{
  "horizontal_flip": true,
  "fused_qkv": true,
  "parallel_block": false,
  "width": 160,
  "muon_scale": "match_rms_adamw",
  "adamw_lr_other_params": 0.0022,
  "max_steps": 12400,
  "batch_size": 256,
  "epochs": 32.7,
  "lr_schedule": "wsd_sqrt",
  "weight_decay": 0.09
}
Rows from block 2, named by matrix and row number. Rows with one number belong to one attention dimension. Each number is 128 + 24 x the weight over its row's rms, rounded and kept within 0 to 255. All counts start at 0. Numbers have three digits each. After the name is the row's rms in percent of the matrix's.
# v: attention query, key and value (stacked) (model.blocks.2.attn.qkv.weight, 432x160, the v third), inputs 0-159
# proj: attention output (model.blocks.2.attn.proj.weight, 160x144, transposed), outputs 0-159
v.97 099:123121124179123129150126129110122136141098117132118135130177134127102127128106121181130155090128127093150087138123114099132141139144123143120148094118162117166118156137165127103145154109138038130100122086142124160123130170120133122148111133123139110156148146148132150120153128133123136151103133155079125128102138147106134149096075164153182105151147167155157114128193088114127127110148157110111134135140101140119123157108175133134129110068137124133151127175111132138123162067108157
proj.97 096:127136122111131125075134146144151112149135108107140166127083155123162138120131116122133077134179094171102200122129152132135102128154121137121147127127104132092113112129125155159115075155117169134141136162124129104099133115141105107139124115149113145106097124089115081103118107099149105132143102118184134145116167103129136096138152077101089156105125079108132149122088155149113162162133141155172119114114132100141141130136111128154115136179102127142109139099136139077152118164163107
v.98 091:171168142092122152127119166139117137148159109115121134101143103133110142180097130161091121127136135116107119104133163139145154108152115132141077153139175131107112156067135150106108112098105151154127131124133101131142111127104129132112155139111124147128090131125108103183126153168117117152117165159084109130120097124120113095137082176188134155093099169122120140149182130103175134107136147120123128125104100130093134128101164120082111114130138104114087079122131124090130105106128135
proj.98 095:091116143151168114148123086131133141142124154117152122151118134144132139098146103077148127119122134133132116135140109115090036135083104114136146111089074153159149150185138109188146156129130140119141107119147125119115154102139117113167149114144144140162137108151140120093128120078109119089122133142161122120153131101168120110104139122092111092124125123097128095119093103166105135146121111124128166139127171137164127135124114127168123127104123154126176185154163141169122113123091125
v.99 092:144123113118105141158081133099115153093114162116157097124151118101121123102117126127117113133102083133148182130115142116133142094130124136121159131124136134146118106140141136139101152121158132099099144106110115131145145155181119138160113109089113151111119128112147114089104169138100138181167124158145104127148081150187050097165137113119107101125130115120089121124115098124136126116114118158179093154142136148197150149117092113125075095103107109104140155125102121121133148100100132
proj.99 098:127079149175143106112152120165109097154101133100098158137113137156137096109174128133138162099176135154080111130126125115085138148140152144120104097110118090119146133138119106100142099146115125115100114137142170141092103086097101131118129156138160101124128122129141157162158089139225132102126129096122157144105150121078154146124122142119123163129151131134128122127129133113107114102149128118100161113134086086091129109122128145159178153161151135166118096109139124156139096132145127
v.100 096:166098102109109144098128108123202145130113182100111131163135114122115112119111130124137144162127122126130152124128128121139097127092113134111137096113119091123120155091089136147099131102113131126114160127142147130100149084125114175150105121106131120147143136132131114138106179128113085120095151074141117155121152122089159119108156152155150150142132145054143168095121138090099111136153147124148117161086124097121109078146099131122159102159072127181124122112123149081123140140119111
proj.100 100:127163140134156135132134121136099110109127106125149129110082117123132120144134122109092119055109119139129125130126165126095143137157104112145100115135130154148136106154182097133184133120151088145141165131122109129151096153143120073107150147104160150097117094154157148100124133106157148180149160134102117109149104101151107129115082127087113103109115104158126100146133137174143151128114094117116142073169154157153161175097144145103103116123155146074121139141122095126127085135149134
v.101 103:101114140144069096149109124153133145136123085117131159144140129144163093175147153123145101110113097082144162138147105118157097129146156157177082130149111126113117087117128136125137087179147135104118098142103116147155084142154131109127103146086127107157097098145105144127101110076141130124139118142118112138100154142105123150127148107134164169102134132118114129176165149121101128134117129085160089160148111104158128167146123106101155129125106180154161111141109138104121142127098174
proj.101 104:108117098086149134108139143118116144112136129138143113149129113093092191084101123166111128115139142130153110124107155161112143132130149122088141134121166154125134138129132102127103139094081141155145169165155138078146162139106116158138132106146104161118143100119170111117150115161090149149106159109148147159129115112117154094112140119139109102150131124112147158073108123111141128131110140160135124092102122118104163110127121140165126119071162083089092192113176111132106099134153091
v.102 096:154099095077145157155093150114143108074102128132093131187120123095100145113147097112113115142134127108135168103110117134123115097116141133164111104170130135152132123088110121129196132142115124123097139116133086117107113135095130150122114158138115118119125150120124138141137147163129151123146108140123113104137137101156154125127161119138127132154123140100152161126118116173150136134127128153107144080154122180108070086134213113152147146138142116113153114136144083112089145149167181
proj.102 088:113146168140158142068128119116117150152170154121172164077137118122144121154090165131159102082144096124144088146127120139174144161136099113106145129096143158085106111134159123152111110092134133126154100141143141138142122106154117134123131125178141106122116145124164154141132128105098125130098108120157113151146085128105100133152137148112130118078100087134136115155121138119093095114122097114122140153135123139173185156125093139101102098147153168139120150152150188163138101117110108
v.103 092:110116106178146152184129184112110146150114150145160105140099164141119140141076082138140171123127131138106144146146147114115137110127100172081087085127090157118162121097118134120102138091133120147160098107127104092109120141124104097129101169145128098095164113140111102140152095113119149152099135125123094139165130125109129116117118096175132138123125101138120145145122107088111153148090148138122147144157109083134119165078130127138130146081132099108183094110116135124147124144106139
proj.103 099:114136095118131121074120118132147136141152114086129153147150130129127114093146146123118088105158109114089149084125118114143088140131135142171160148094144123155098161112137110132167063123119136126083155131096124131110122093176164129169131146136113147162115125119122134155116152115118090154151073152129151133050145150115145126167126144075112111138135169116126127118119126149147112113138130082133108099096168133136148122167143094150079134114152160138122140161148138156118150111165131
v.104 107:140158132110136134125158126131081103124121126167142143121114177140155136140126125087075105141099139104133068127140129188091130107127108128136154125155104121085118142061147109122115107107152127141114072117136127122107158165174088097165141131146141152120120084093139146132122118129132112095103118146160152113160120150125098142138169173082122161093134129089133121146146138162115120140105118112095140118139171127123111130125119143137077144117142066100151153115120148126092135097119139
proj.104 097:077106116134130098135115124119150120155141134107157098155155094164085124149134130170157147143152135131108169120128109063121116156129167122086125127113141123119145137171083099127148160121113134105158143115128115140158098075101196152109132159151092126121131135145099116144134137172104161153144137138087096116121135100171120129126108112127141105174154139125141168119082124091122124115157073135158129137090107150123101149094164100119134139136105146138102131130164132157148106136097128
v.105 094:124105202131143176131114091106106070124105118139106137169137111132122113141173109134133159124126133109057155134145145151160163128114125151150121125122137157143151115139151116176142122130187143148107154090176146175143113127155130123128151111134155131153108069147110127159144128109134124135105114120109140126132136128171142167107140128169129102113131110079109119100145151072131137103140113155119140125146120109124136132155105138111101096137141129151146159094142128100166085178154126
proj.105 105:157147078125106109160156171150105142089128112122137116096129128125153091128107139105103097156142164140193132110123126108139115113102158134098168178116103113149131137132090091130097148169085104107140140147083120129120135127087099125118147108104146130125125182133116129110114094094164129136135116129148144153079135172095120128159118141125149172164155144197158120138109099176109148150118151126114136127129123146135118113145125121127150151157135125118092092126127099136136157084116085
v.106 100:158129126134175118112118147108118203120186137108150123107133133126117158172101124099100124146102111112118130093126143174151129090145116163124124148145130146151084158121114050143146098115113123117088121100109123102154108102113162140136141103172143119093093128099140113150158095146096110156123132105137112105168145108101045165135107145141149132153150114116160132130098146117137102159120115116143136112124147132085089123116089127104101138124131112153106112102152138134127129129136166
proj.106 103:114178142125125110143162125124082066132113122128099137121117118162174107086103093154101128148146148104100132135136125104138095123115167099091122171122127125119150104111111164133118141131142134145159108141136157160104123116080072144084164170108102158131135142151113111142080157160142110100134127184097154133101095141165135113131157159077102130094135137117112161141147106138110175150137121133110147149137113155158120136112163112135154091139125147119120095133130122138145165097140097
v.107 100:127114115109100190153156103131140135148104109159101150142146081129117125161148169165121106161150098108114112142158130119078137107127136151151150146100133136097158178130156135123170120098138138140157104095151164086103116130116114173123111101126107160107162130166170109115135152122138145112108101074157108105117122110162122168126159120130155132090126144122130084135107133095104139142151126123114119106100135129116161165093127096108119159101168130154176137099092152113152127118091112
proj.107 095:121149156123156094124109136149136113122119137092152100128109165067142152098147119150129120114093113141145156152101117163148130144119127102130115154154143096150102084130075125120110166148114112116111137162109116173164120080175157072121101152138123122126102107121102114126108094128116128163116136175094130125132129135125163109141118105128131130157153117155131149114140172143126117129163137112150110108141145121154088115172142143141112097153080102117043146156156113133090160142121159
v.108 093:120082138144130122088140076100084178141099151110116147133131115163172133079154140090134143116107131149123136128186053080139147107136131113157088079123150120106129135175135116123140162094150125141105151135118126159127102102103077095128075128132119155121146097120130109124124159114126158130136149107126125149130130142152123174149113100140108164150081131131101145151135120125110140120114140129142103107119155123104137070171150119129119123115102151150132117159101120136113168102156111
proj.108 096:165156130112126159145099174111171083101151115134120088150126138074101134149143164179158144125165127124140144149099193101117113158124121146132130147122126146144169104103103139113132123131082088135111117116112116065107173153140154155108138144129123142152148128117162159135123081128146091133070105122145129122121115127133123075116133099119181095122153123134132137112128121146143116174137122125121110140123086104167143144094133096129150120108142112137079152087123119122144094150120150
v.109 099:144108156122136109141105160137127135151159135111153131088117133126107080147144142151116107116128096113190143094123134091133134126080118179069072094107105112133096147135136177125111135133137131141117145164148158121135158097135088146142116138113130164100075088145119128149121112090135102124180140085131164123107160167132150111108117154119120151155145117099141142161154124109164150137142151137123128124129140127079123169109155126156140113138120166180125172119137092151120162109121147
proj.109 103:074130111126096127138147105123137099096109126107135113143135138157134169125099139087174127125129125127090147168122137155110116123154116115184132152143165142106135137145140063134146102128149123148148117065083114117142112156132134093098156099133136087173191169130143124111143154150105140152115153145120127146160094133138101125133143098117141148123158139136094112080085155126131098150126108144134122115120134120166122114139124151096136156144151101068135113122113152146098076156160097
v.110 095:087159139090112140127100123147158158138111122128134158165122072120118103153151103087122179099143113132157131117132152070096109109151087121051129162129122138076091140108132125133139146139144113153108107117082134153119086102105115099143126165124126117152182118150149118139151115123142134111183112093098154134110139147130096134148112135136140126095141143135121181124101128130081101143136112130145168148150124126151154097119111086131129128110120115167070127125119142128111142119166136
proj.110 102:159086120149142096105120136105141097125126110111172087158107164130124121125111150151155110130118112101114089149125095197108148142085140118184098078129132117149137150140136125125154132083123136119155161105137125099170121140141119149082181109158122160132097129104145143130109187125099143190106171126141097120160097102111127126116142122093102096139107126109110077139144163138194169137133109125122117111112149125095114143141150142134138108145139125101153133133132122119141117152113117
v.111 093:123151142145177145164170131130120162150126129113123099129109137127097103133121121153081167098135158139174137122162093115155139061116073133117108165159154107097103122150130095141123126107134129108160084146136122114107109100111140105157154131154102152149126141107123154112148148154136129138167102143141181146090103103119164104154178103107138081125104091069118108120135138121124098131141127099157113154106162123115099124137171106119172107109147160122120104132167136122151124116109121
proj.111 097:152132128103088084090143161110120117115140126123127129113149135124152170095146150069171114155120115115124109123069151142142113169158175119150121089107133152153131171113165150153165163155117157118141156134108136157122114118117120140091107176125162119143158166152107116099092168101097126114117121111143085097171144145168111118112095152127123138132142132174132150128140140152116166139100133149103103112124112100107128144135090139117088128162125093103120129144107088132112090140157158
v.112 099:098119090136148142127111131091119128132107089129122166149171121133180127110106108087094099161095134128137142121132129167143130123118118088116120110156138135132140154155134131132120118104140088086172105136143118167098173118158120135101169138149128160123099150111121137150134104100131126078168094135092125145125095122115120137144135090170130125119130142158155127164189122117173093071140156137138141132170111121170132177130123165103144100131141119158167082101148093130132122135110153
proj.112 101:137104145109111066165141143115134155112130152096107138118109152139058103120138143153120113100182135134111126184106121114117132147134159183108125131110117136140093095151149107157139108139134176154089132136128123103162118143112122091133104118098117112168158139139148127122140126108103151125118153134141152108144124128113113095131158177067110107150139140085137108081101113129106166146133125138113132126116138114108113076105125093154148173135148083116125159147100177151146141106168143
v.113 100:124123101126107140104088101115116092102142166092128090127100133114113106122120143103120119136125126116120140125138118170122160116206105127102104170159129152113096113116168184114168156152165124105122071124131100141127110145139130170176134091135149106124133125134150128131099148119134118131130113144170127151106126127102144182116146135166173106149074156167152139085111155155153162097108136136188131115126118114145139144089112141125161117110092118130118122097149113162147140133152113
proj.113 100:115130169134135139135182164110114138123128110140124138122159120176166159125170131138154117094138145178120127136126148094136100086088137124147127104094128116129142121131105089136068107139136138125147144145134147125132161134094127107038150146110121153101083139112139122113154097155120146124120153095124135091150148172128127097132134140107119172111131101109106117140151122121106057161103098176093109167162096148133101088146123138132104136129164170132119128141129140100129120132149132
v.114 093:164154139111097151129092110097128072139156135117158107126134127144150143119133137130132133122104129161136143139149110141144079146098130128125136114156109098134123117071090131164103125138139175112176124135095151150162107137095125164118130125155168094096152105122071127138120125130117129120157107151080182115167098106121131151129128138142120102128107179118088133169141167148128154116100174136126126143129085097158130138137148139167143115136116124129156177154175143096114099108177115
proj.114 099:056120129097160109119175143128084148132159131151111159140126130082099140136129145118160116080133161085117113091125155152146149113094148156176118076104161152131104112132145099111147124161133136139127130132136084102122170091149132117139141125101091127164114127145161160123129121137133159141087112131181061149106122157128154085127126143116135139129127090156158142140086084106131131113158088121138142117149138172140131135138107127096133147123144147126122102130149095154126138148116164
v.115 092:130137115127144126145128095104100121141143174157086127099101137161135119155165105112162105112117128096157150058153122127137162096106141112133110122152077130124134120124156123119116116102136103140116112127089163133156157129131161147126152151132112076099149123112124141123127103091137119129100115116116123080108100110091087136154111136076143154066149124208115113147158125173125127144119092133111155118097099141148113126137132155130180155148143115112142155132187132102125153116110117
proj.115 092:101134169119115100114132126167096093113118101122173153139105112108115131136098157156090139118114130144103130142116098122119087111153115113113149141130160109117125105100095115153123116159102147112127133128174101149113092147128103127116104121133140187156111111110127082137153116179125127140135128156164109165127135120163171160125133119151114096152089114086126160128104139077150149140168145138158157166197158117136120131110118080159085104145111144134131124123078116157139095107138161
v.116 100:127121092131126147116135113147127162116126147113088109147148108092136103107155151119071122130095128154106132171188109146085136080127148076121072105131148123137145109105125139095134113098125141126119115175133118117105112130118123124159198161146108145135163148163176133091091135131105137128113137148134155115164130113065116140166072114142131149097146137125149166099127094129090125147104126117107158119122116151082096138131112132168115141131149128153137106138117116137143163142169122
proj.116 103:132120139129136116144148160105139105123143128118169106139115151168141116113112126102193137084158126089159106119099126059135104162111090142126184148115113151114100126148143121153104121074171139118142138123123122130146128115152140097103057149164153136157108079096134104155156163118146106138120101130112096105122124120200190136110150167122133106154122104138106081142136155156141118135134113146149087155133121138126109147116138124115140114130158108108128136130152138131101107104104144