A small self-supervised image encoder, trained from scratch: patch size [4, 4].
Rows from block 2 of a small self-supervised image encoder, named by matrix and row number. Rows with one number belong to one neuron. Each number is 500 + 25 x the weight over its row's rms, rounded and kept within 0 to 999. All counts start at 0. Numbers have three digits each. After the name is the row's rms in percent of the matrix's.
After each neuron's rows are labels from the 100 images, of 14848, where the neuron reaches its highest value: "responds to" is what is common among them; "place" is the part of the image that holds the peak. Only what is clearly more common there than usual is listed. The data: microscope photos of single blood and bone marrow cells.
# fc1: MLP up (model.blocks.2.mlp.fc1.weight, 640x160), inputs 0-159
# fc2: MLP down (model.blocks.2.mlp.fc2.weight, 160x640, transposed), outputs 0-159

fc1.51 206:483531508487526496437503516476511544495475487487472508449505556518505519518469488522498477498518479530480472512500479475512462518585483503471502485483507527473475485488553522493530464527507525459492476529507506492510494535472543511493470501491511499514497507498509459492473523475492493488476492554489450462513525511496541470490492467460501521462498461498540492530517500531493472520443486516504477497466495521466467481466512504507517496446529481516510481532529556478496495500499497
fc2.51 158:499509498506503443465522494491501501516467482497475515508524515487493538474519545509469500483435448507515503535526508490472505477522495515528474465487504510456489507494504521464477507526479541512482488518512500487482504505483581512504441519494507517515502519510528513486531497550473490527502474495495495475539473524521498518479478473484510494478507506499547513504508515476473501510492533482474525497467479482488484515437525429595487490528562499539484479490492508503499511531504507
responds to: smear: peripheral blood
place: bottom right

fc1.456 099:495499481519514515511500429495494482507519493479492463524518479505479508520511485481496474574530491481511538504497532548504467552502448437510495488471470523449503500514479469529510511527478470480476490467512504510515484496522495500496504530519525477480473527505515499503494471525478460476476519525512509529507474463496513536537478445489489534493451479508497505478522474488500476492511529505505464485429474526513456485499463452506520495493490471498493512464434511486462489532519497
fc2.456 113:552535502483468527499534490535512472545549459473461497450528530510499520522508483494523483523468488473502508496474473528541531489511536487511496490537492469480450483510526505468535503486494485521553509501504497506483496488501533471518485524507511507443497488513475474494552491521528453497496542486483467502530463537511481443485485487539519536478501492498465532490470516514506494461532532502516481523457497477508495477492496488509454511496533473486561502485509511463477485507543512
responds to: smear: peripheral blood; cell type: platelet
place: bottom centre

fc1.472 137:532503548519505546506501477532504533452468521518548509487515559528470530483520497494501542519525521488516454457508496512500478529484513475543478460511517545500489525448499464462483470492517441501527481444530521507492499512518487512498489484509505515466489473490463477465530535514501505516462507509483515501518470483494494478487479494454508541509518497488510460497524484490459524515529475461491512527488533458472464485509475495489505494461541478501533489534501546478489535494511484
fc2.472 105:474482489510481465485540528457486449520497511467468477528488472501505492508469524539506517505460458538453522502482506496522495480525477492475467527499511467537493486534493530513527526484532496471489513565467490473506520515503487505507503512483512526531508530502522527503525454530550510478488500506519473458511487496447517526537486494504473507477465495529512496446528453511524463481505530473516464520512445539512522519494494506493517490528504557479501546470503481504481508504489555
responds to: smear: peripheral blood
place: bottom left

fc1.191 081:522505500515474479531529435484473505494460452571480475500471477540503521491493517529491519495528494499507496499468487523500483498454488519485518450526479506510496563476523482471483494495506505492513511489489506475459451530444491475465551491485532520524498465503476470483523512490551519493533480542493468527482488550503452492483500535506475481473510488527482566514509528494489499500517474508512509499540503488491474477515498518510529531493496468496550526489534533516494464473515516
fc2.191 107:506520524494501511469478469543506504482497513531503472504509534508496496488517512537506504496514526508507460520523494521534497475516492468479513504512518522493485462537517489461511476482502494509543500484503476536499471511566502510527521537486498500472526508481457559476464500476458508532498482463503532502494532512500496527469511509463550514496542512488441506470503504523479520508469522525487501525446431486518468516487449523543467474460483530467556497512502498489500504466527445
responds to: cell type: erythroblast
place: top right

fc1.619 092:515466491528476524509471506502495547510490496506551527492481510495532491527515512477498465524506510479462528516508511503542496525519514516513474476478506549454484509486483472493518451486517450549481506504518569483529487503490515490489425552515509495503496488489470510482451468483515502508506507468450500520475417503519487474493467515499491552525473517500483535503485476483472478523514549518512496478471493491513506464500480505502481470494555490517517487510481549478474462496486524
fc2.619 091:480482483487530515542511498523483511507467477469453490551495495493478491478492487478483508520509501516489479483540508525496507454552488474519540504465484486541505504493512477521483483514536544484493536487472454511491503488482517513517537500493468477471473523517516473521496560526477525527517459529549475512499531504503532493507495493477523418531474488504495441533472494515565496463509500501495511489526495512508510531480500481435508483527496508515475466457512454516524534512494503
responds to: smear: peripheral blood
place: middle right

fc1.49 082:539457501487517546492497484484478496458534440487475451470546513485500490445500483478522504521487498485496481480507495477502504528486507490464519502466468571502521484481506561512492490501528499470500543531495484471487510522469441495517500461507522468522502500490501501476493525505540520494480493465501505517479513531479487467498503501474502489541480541508500466500479531448487494508513548485490506462523494476479500454507456515489464494484532533481520503515502487565482527531554492
fc2.49 082:496511523514489480520495515524513503494486487483499527488480517507521530502490512534496472425489509410509520508495499474532519498475509524514473533523518486513517484541487479450568470501481516525492479489472511528525469519481465461491504489492490537491470487511495469537503486464451498502553504562484459471470510483542489530481547541510478481495499453501482518511519491526467480516500476511483499495530536523505543489519512499536488487513475546531505478481495467507521457482501478
responds to: smear: peripheral blood
place: centre

fc1.423 085:502512510503502528553509476449450490474502520515502517542493500519476500489496501455458542506465507513520493501472491516474495523536499495518499505561459547470554501489517470495503507514522462479467495468509488519524528499534476521477508488541512521511448456475485528534522467499497486481491506545505522510505477516481460503538497476497459508499518497541439480492527534511471494500540509530489522515513457481503468455493526479463525513501545504497461496522488474542496505496508451
fc2.423 086:497514438487500499477461523506505529512513499520512445505518495539541522516526466528505491488514479532499524487483489467533493492464483518486541474450442518492459484500486525528475508489495516487527515535514466527476489542501483476527488482511497532498535493564511466438509453530504475542514464501538462480479508498500523495488513477523535524485487539491477500474517500529466508479490532501520501521483503533488498496506488478518483479474485539486492539527494508492479413513529496
responds to: smear: peripheral blood
place: top left

fc1.592 083:512524530531501514509495437514516578495530502504484476480505463524502471510474520463477507491485527480497507475506517478490484548548496476508496503462480527490514476511481513492489436451466536516503517467496503492499489500546506469571513490554499495475481505515482489500523482494499497462497483500481511486505473498513454502499500523548458505506449484483482497512500504491505472524461484547516517554488480510502459514492508495532562500507515454486530479537490525494466524497528456
fc2.592 084:537534497489498483533521480496504490495475566467479455477538478536518516443512542499480519494463478484489537536511495526496497471496477476491519486497482518497550519516482497477499519497471490480490439536475464516541514475481498486516502482501511529462543485469449515464525458530493471485461526507491505495517528522500492516486467522467480551493513534511554478525538481543488494486507483534492514483508491497503474501502539491499495531452488544453513465499473501484504523538492490
responds to: smear: peripheral blood
place: top right; bottom right

fc1.377 103:523493469481548460524506495493476499458525499485559504518498479499480551497465461456485523469534478491495497525521539487454507458504502502490450464549508516555498487513501467532508518490512495501500491491491472471517545488535507547486535504502497498463507480470488499498496547472520511497448560467522476505515479475531515492531476515481515468492486462470469492507454501494513495507462452474504521512524498447502524485481548498460497480512490485525465528500495514514466512519507489
fc2.377 101:493474522508520510466522468499513451502464527481503500538523480521504506531475539505509492446449491519454498512473486492495511545539521542501532457470509511517480523487491497495492471519494487510486503485492495489537474509496522464561512515517485468553482516515499476514533488507444486512510496488483491495445473512506480532457468512488489473506525497496550527466524507473512486457511516534534492492473488523508486530522501483546509466511532501507531447516540486484460538526436500
responds to: cell type: blast
place: bottom centre

fc1.246 089:514476480528482487521530489569490517516466458518488522476499497550523477526536500503503518493488527528505529524502516529497494478496489443465460509483494485479485509482460498518459515538455466506466445518501528491477500524509489472482540473508512479531547536511528518512497504527530507494481538494474493471485525494488469497477486536492476490490530480461523468512545484464516483463455511514477522557514481498486541474481486484482498517539515464526461483486487541516472528543499497
fc2.246 107:525509492472528511515495490464487532507533519438505489446523536503490446506512498512505464519535465479448472521519489491476507461489500504517505502515448519509489478530529509464474491480547487513496539471503508505535511513511518505461496548487432488503482504508518533522476480513490498463484479493524542519505482496526475512524532501467475459539498557508487522459488501526489516530499507525521512465523466504509492499502490507516558458461493536493560497499463522498494479458501517
responds to: cell type: promyelocyte
place: centre

fc1.632 090:496484477513508541548527494455488497524501500488487473486539467462442600478502509513499535488486516509483518526520489501514491414529490526533477480501505466488512525471502527523525552556500519466495522466482537527480519524482468496511533483503483488494526533506482504503522509542471499483470522456489504514525514519494491504444521489540479514489488510480496489537488489463504481492467522518506474492490477528495511461508518528489492497492519490536469503521504496505542456494488473
fc2.632 103:487528536460472533534516487474507489475518523503515520486495491528579451529502511476508494472536480522513519478486494521523535508451546476492505512480488511521544465501459481464503486457503481533521483503513497475513558487472461510479516540542497482490507529470524512538475492488491499517465521517499513506484519468502495495510489471490509491550495442481513511482477491480488542473515470477484507489478500482509487549507454476483564490498515494456539494491483509488484518533536549
responds to: cell type: promyelocyte; cell type: artefact
place: top centre

fc1.432 091:496464512446517497455536492493488510475518504494485543480502514446502546494492520509506514479500483472514447542464526512513499474514451462472543491510492495552483505497470507523502586500501497486471501506513489535487524494479483534496481490532535500520493527500495511525499487529535502559471499489449516517502499530485502529469480488526495474436513508456499516453498465486517488525491483508489517494473480483496514479467489476494519498531471451472527501501525491472503479526492432
fc2.432 113:525521548516489542530494487479480507533482486513521484514482466557499473471470495479489490524508495496435553449493507519462463551469549531508468466503488471499551479475504447490488460497542473518526497477485536485491489523511539482468510485512475503484506475504514502484477497518484523455512502500546504490515490484507516474524505497487486546530529455483489481519523534484502498502483507506487486496536498518483478511551511502452547494524527529497501492502501488518478484497494580
responds to: cell type: erythroblast
place: middle left

fc1.528 092:510489492521538492495504482506514537480537480503526520465476522530495507559496521451487484521525482531514501454475520482507452541493537487536528505520516526526474513482495505520480490508502507542495481484511476515424471504484464542511484501508513487524495498512509541491481490459517507450510464536453531487473466500474525509529474465525495472505515507478496470515526472486475499496505492508545518532534486536487492485491521460473564464454475485478479485507479521487482504446500541
fc2.528 090:518501481495508499506532497491503524542472526480453481502523500475513505465514500520474498498498518453462451511503527526484489484495485495477476484511474473506515470545499562492502496498485498497440489541493514509555519510537508453513488525493517502458559524480485482464537510489476543454540506472511494525537514506513491499501509535490515549485494478533504506515476478522535461509511475501463449467515525461542544491476465509482476518516525512491495511489506463552477551488509478
responds to: cell type: segmented neutrophil
place: centre

fc1.40 122:522485521503485485533522463480522524526479511511498487495497517501466476476476548525454496492517543552464550514508518491520464490475487529527486469531500512496518478488503525486488505527534482550514473535501534501501503505485488483491470510527529452522515436501472513511513506485507522470423501513491450490447503476473520473478504464473488513503506527488501531516472512492481507546478506497484501488496538501503476515483545450521453512500451492513515519535533518546549528518489489
fc2.40 133:468486473508506479504518469496507449522503522519530547496465479516483508518529539502546525493519544505539485440498500466510504469445491481503523534555486523455511479497519442508486472475507519480542521507447515513493498511470520522535481484464471492456503482502517491490495491478484480488523462462505508524512470523503541511504572533547524490500529512476448503515460481546472467503503492496528503510514453510504489499518498524505528494541509489486500490476492473523483520501531503
responds to: cell type: artefact
place: top right

fc1.205 096:473488520526494486504498499467480495514559481527466477484489469514493486477516531518493493484528510475528503476520532482492533488485494513510503519471447475514534500544501498469548489525475477491525477537493487577453472525499466515512481467505505524558482475508485480556453504464489473510477493496519514524474520521523520516541495483467472489545484466525465484481510490511482503459487454468498472517483496473492540488422502551499491495501497509487519484489500490535502528534512523
fc2.205 112:529470493532473513513504540491507504487469511457527476482510553463490513515469540494505487486463530479530484482497464553486463554488525484474543522480526472471452494489528468469528531538479504497529484475532480470527532487475533514507490503518447534455474518473504494505519536460514508501497510488485496507500521518526518513477473520495479509509478497457547510496478486487509497526502496472529515439488467496504426542533492488512511517519509527510484528534525526473477494507473503
responds to: cell type: artefact
place: top right

fc1.426 084:468527471515543511506538513479543528483520492513523500522522490481519466515530505495497523534548465493517535505521455431516500520528521494512478490494546545507518536481506494511538519524514536500511500480511464537498476463492508481502480519487477500468512556469504470474466526473539468502439473510485514524496540500497506480495490508481530456466509495480488452506447491544490530476475485489528534485499484515470485523541520478518463503497539510526528470520472527500499479495532492
fc2.426 093:485503538500507482489517484501484483523475510458520513456449528519436494475534540492475540498516544496510513482484523528492534454547492524496499493516472526474485492522520542492512515515500479512483514548526512535486500510525542499497476487474498505490456480514518469506534465527474512462557512491493506444524497464489520510516539495479566485529494543484495527500470495466482498505460489514512492485519538473498462506465505516499544452503440484484500493506518521468513508528475482
responds to: smear: peripheral blood
place: bottom left

fc1.569 092:521497500556493489524486454490454535515510513497465504536529507492485546498469511496490500480528456515467511469476552487520478510531534505476532507538527513522486486522466537495474473539473501520456523486487520473489543523427501543493498515491498500467504505488537493478464440493540532474517510518508480528484523479431471515515503508518553477470492504538493490516471522477475510502467498523476489549470502474482501486502451501489494491509499470518502512489508520479502512499548497
fc2.569 096:499514497469575465474488560502487494484478520521492514509393494496507505510481479476521501571514532494544491499494511519469519491468455528535516478501540515471497510492534466475507473489532492542518474516521551508526535486535507511484505468519500537507496494491473492521504516490495470492467486471495517482491479509497534511449501499471505527447477483520510477512494470486528491505500473469468496447513485502552512523529512484515489519515500505509514479486504468525535467513498519
responds to: cell type: segmented neutrophil; smear: peripheral blood
place: top centre

fc1.624 085:526481488482490548517511511476546534482520510480512502512520477562465511480522495536503489484469485474518506505509554518487504517502513491500475514451461525520528466485475508489549474492519489565529515513472508503529517506494499505499519517501530522491504470501512507525521483482497504545515518471417486471498535548508508510500520486523459485486532483484488581507506438480498491558474500490468490505481518515459517517517511463496508514479479494507533483524475505528478517438509499
fc2.624 087:497475545456535518462537506581493469480515479489511500496510529469495518498506519461467458508514507524491488422519517492479502474485526490482512493532510481489521492478520473516496484540496533505539469487512501511455516520510507543507445499503474472505475556505518516500491517491533501496492458497475510544512447478504496522503476520516469482489541545523503466514542507477494496487465509491487497524448485494514495523477482527522541493525473512467468494459547521494493493502539523
responds to: cell type: erythroblast
place: bottom centre

fc1.276 099:525490497565526528473483530510490521480539513518549496507502508487469529486493445486506472512539483491502462462514536500484489551510491461535554495479471541525506490523500485503498504553484468455483544497506500526528497498523514489519475529508535460491478543526471473524530493496489482497496485528471484526483483471504482508505447523505519480501497541532488514506518458514501497521480474472474545482465523469505489478521467451529485482537511467461460518483467496509535474476495498
fc2.276 092:479540523512525495534549518513515550508468467493503485490504516448501474496495493477509509506537502522527515476539474460517506528507515492502503536509555461542531518545487459483474515515512504497553544460504479477512510488522502477511499471503515500532515515489488504481511482505486512492508488528445523450511503473433474487508498513440529510501522465495516505497478463468497453460515505509493541540497522474500520498498453485455512531485507454473529476476489490479517506516472547
responds to: smear: peripheral blood
place: bottom right

fc1.204 100:512498510514493458465495511464502537510519528519442506434544511468457504511549469501523514467535499473527510519473557477523486494525510499491476516511453481487491504522480504497504486521491478528465476468492517520495525520507510513492536543534485532495501497503496469502483481489490541497478522494512438488497505524528436478467520479506503458535492445470527518488503530474511452494497481529531512482551519534520499499510525479473494512512467548515472521514516461469473517490521484
fc2.204 094:501516520487499519491551503481497492487476504463547508495450467514508518496468490513526490521523508529499506558525519486458554523519513522540482528513521491546493511486507510500474483479511498498503476483485447477513492519492507475542491476473481521523512479492517473473500488538441477491491498512519538490444494486473479511541526525508486526503516510532468514451489465514524464445465502481495493525499456507483494535546441524545509512514512488488540442520476477480498492540502530
responds to: cell type: blast
place: bottom centre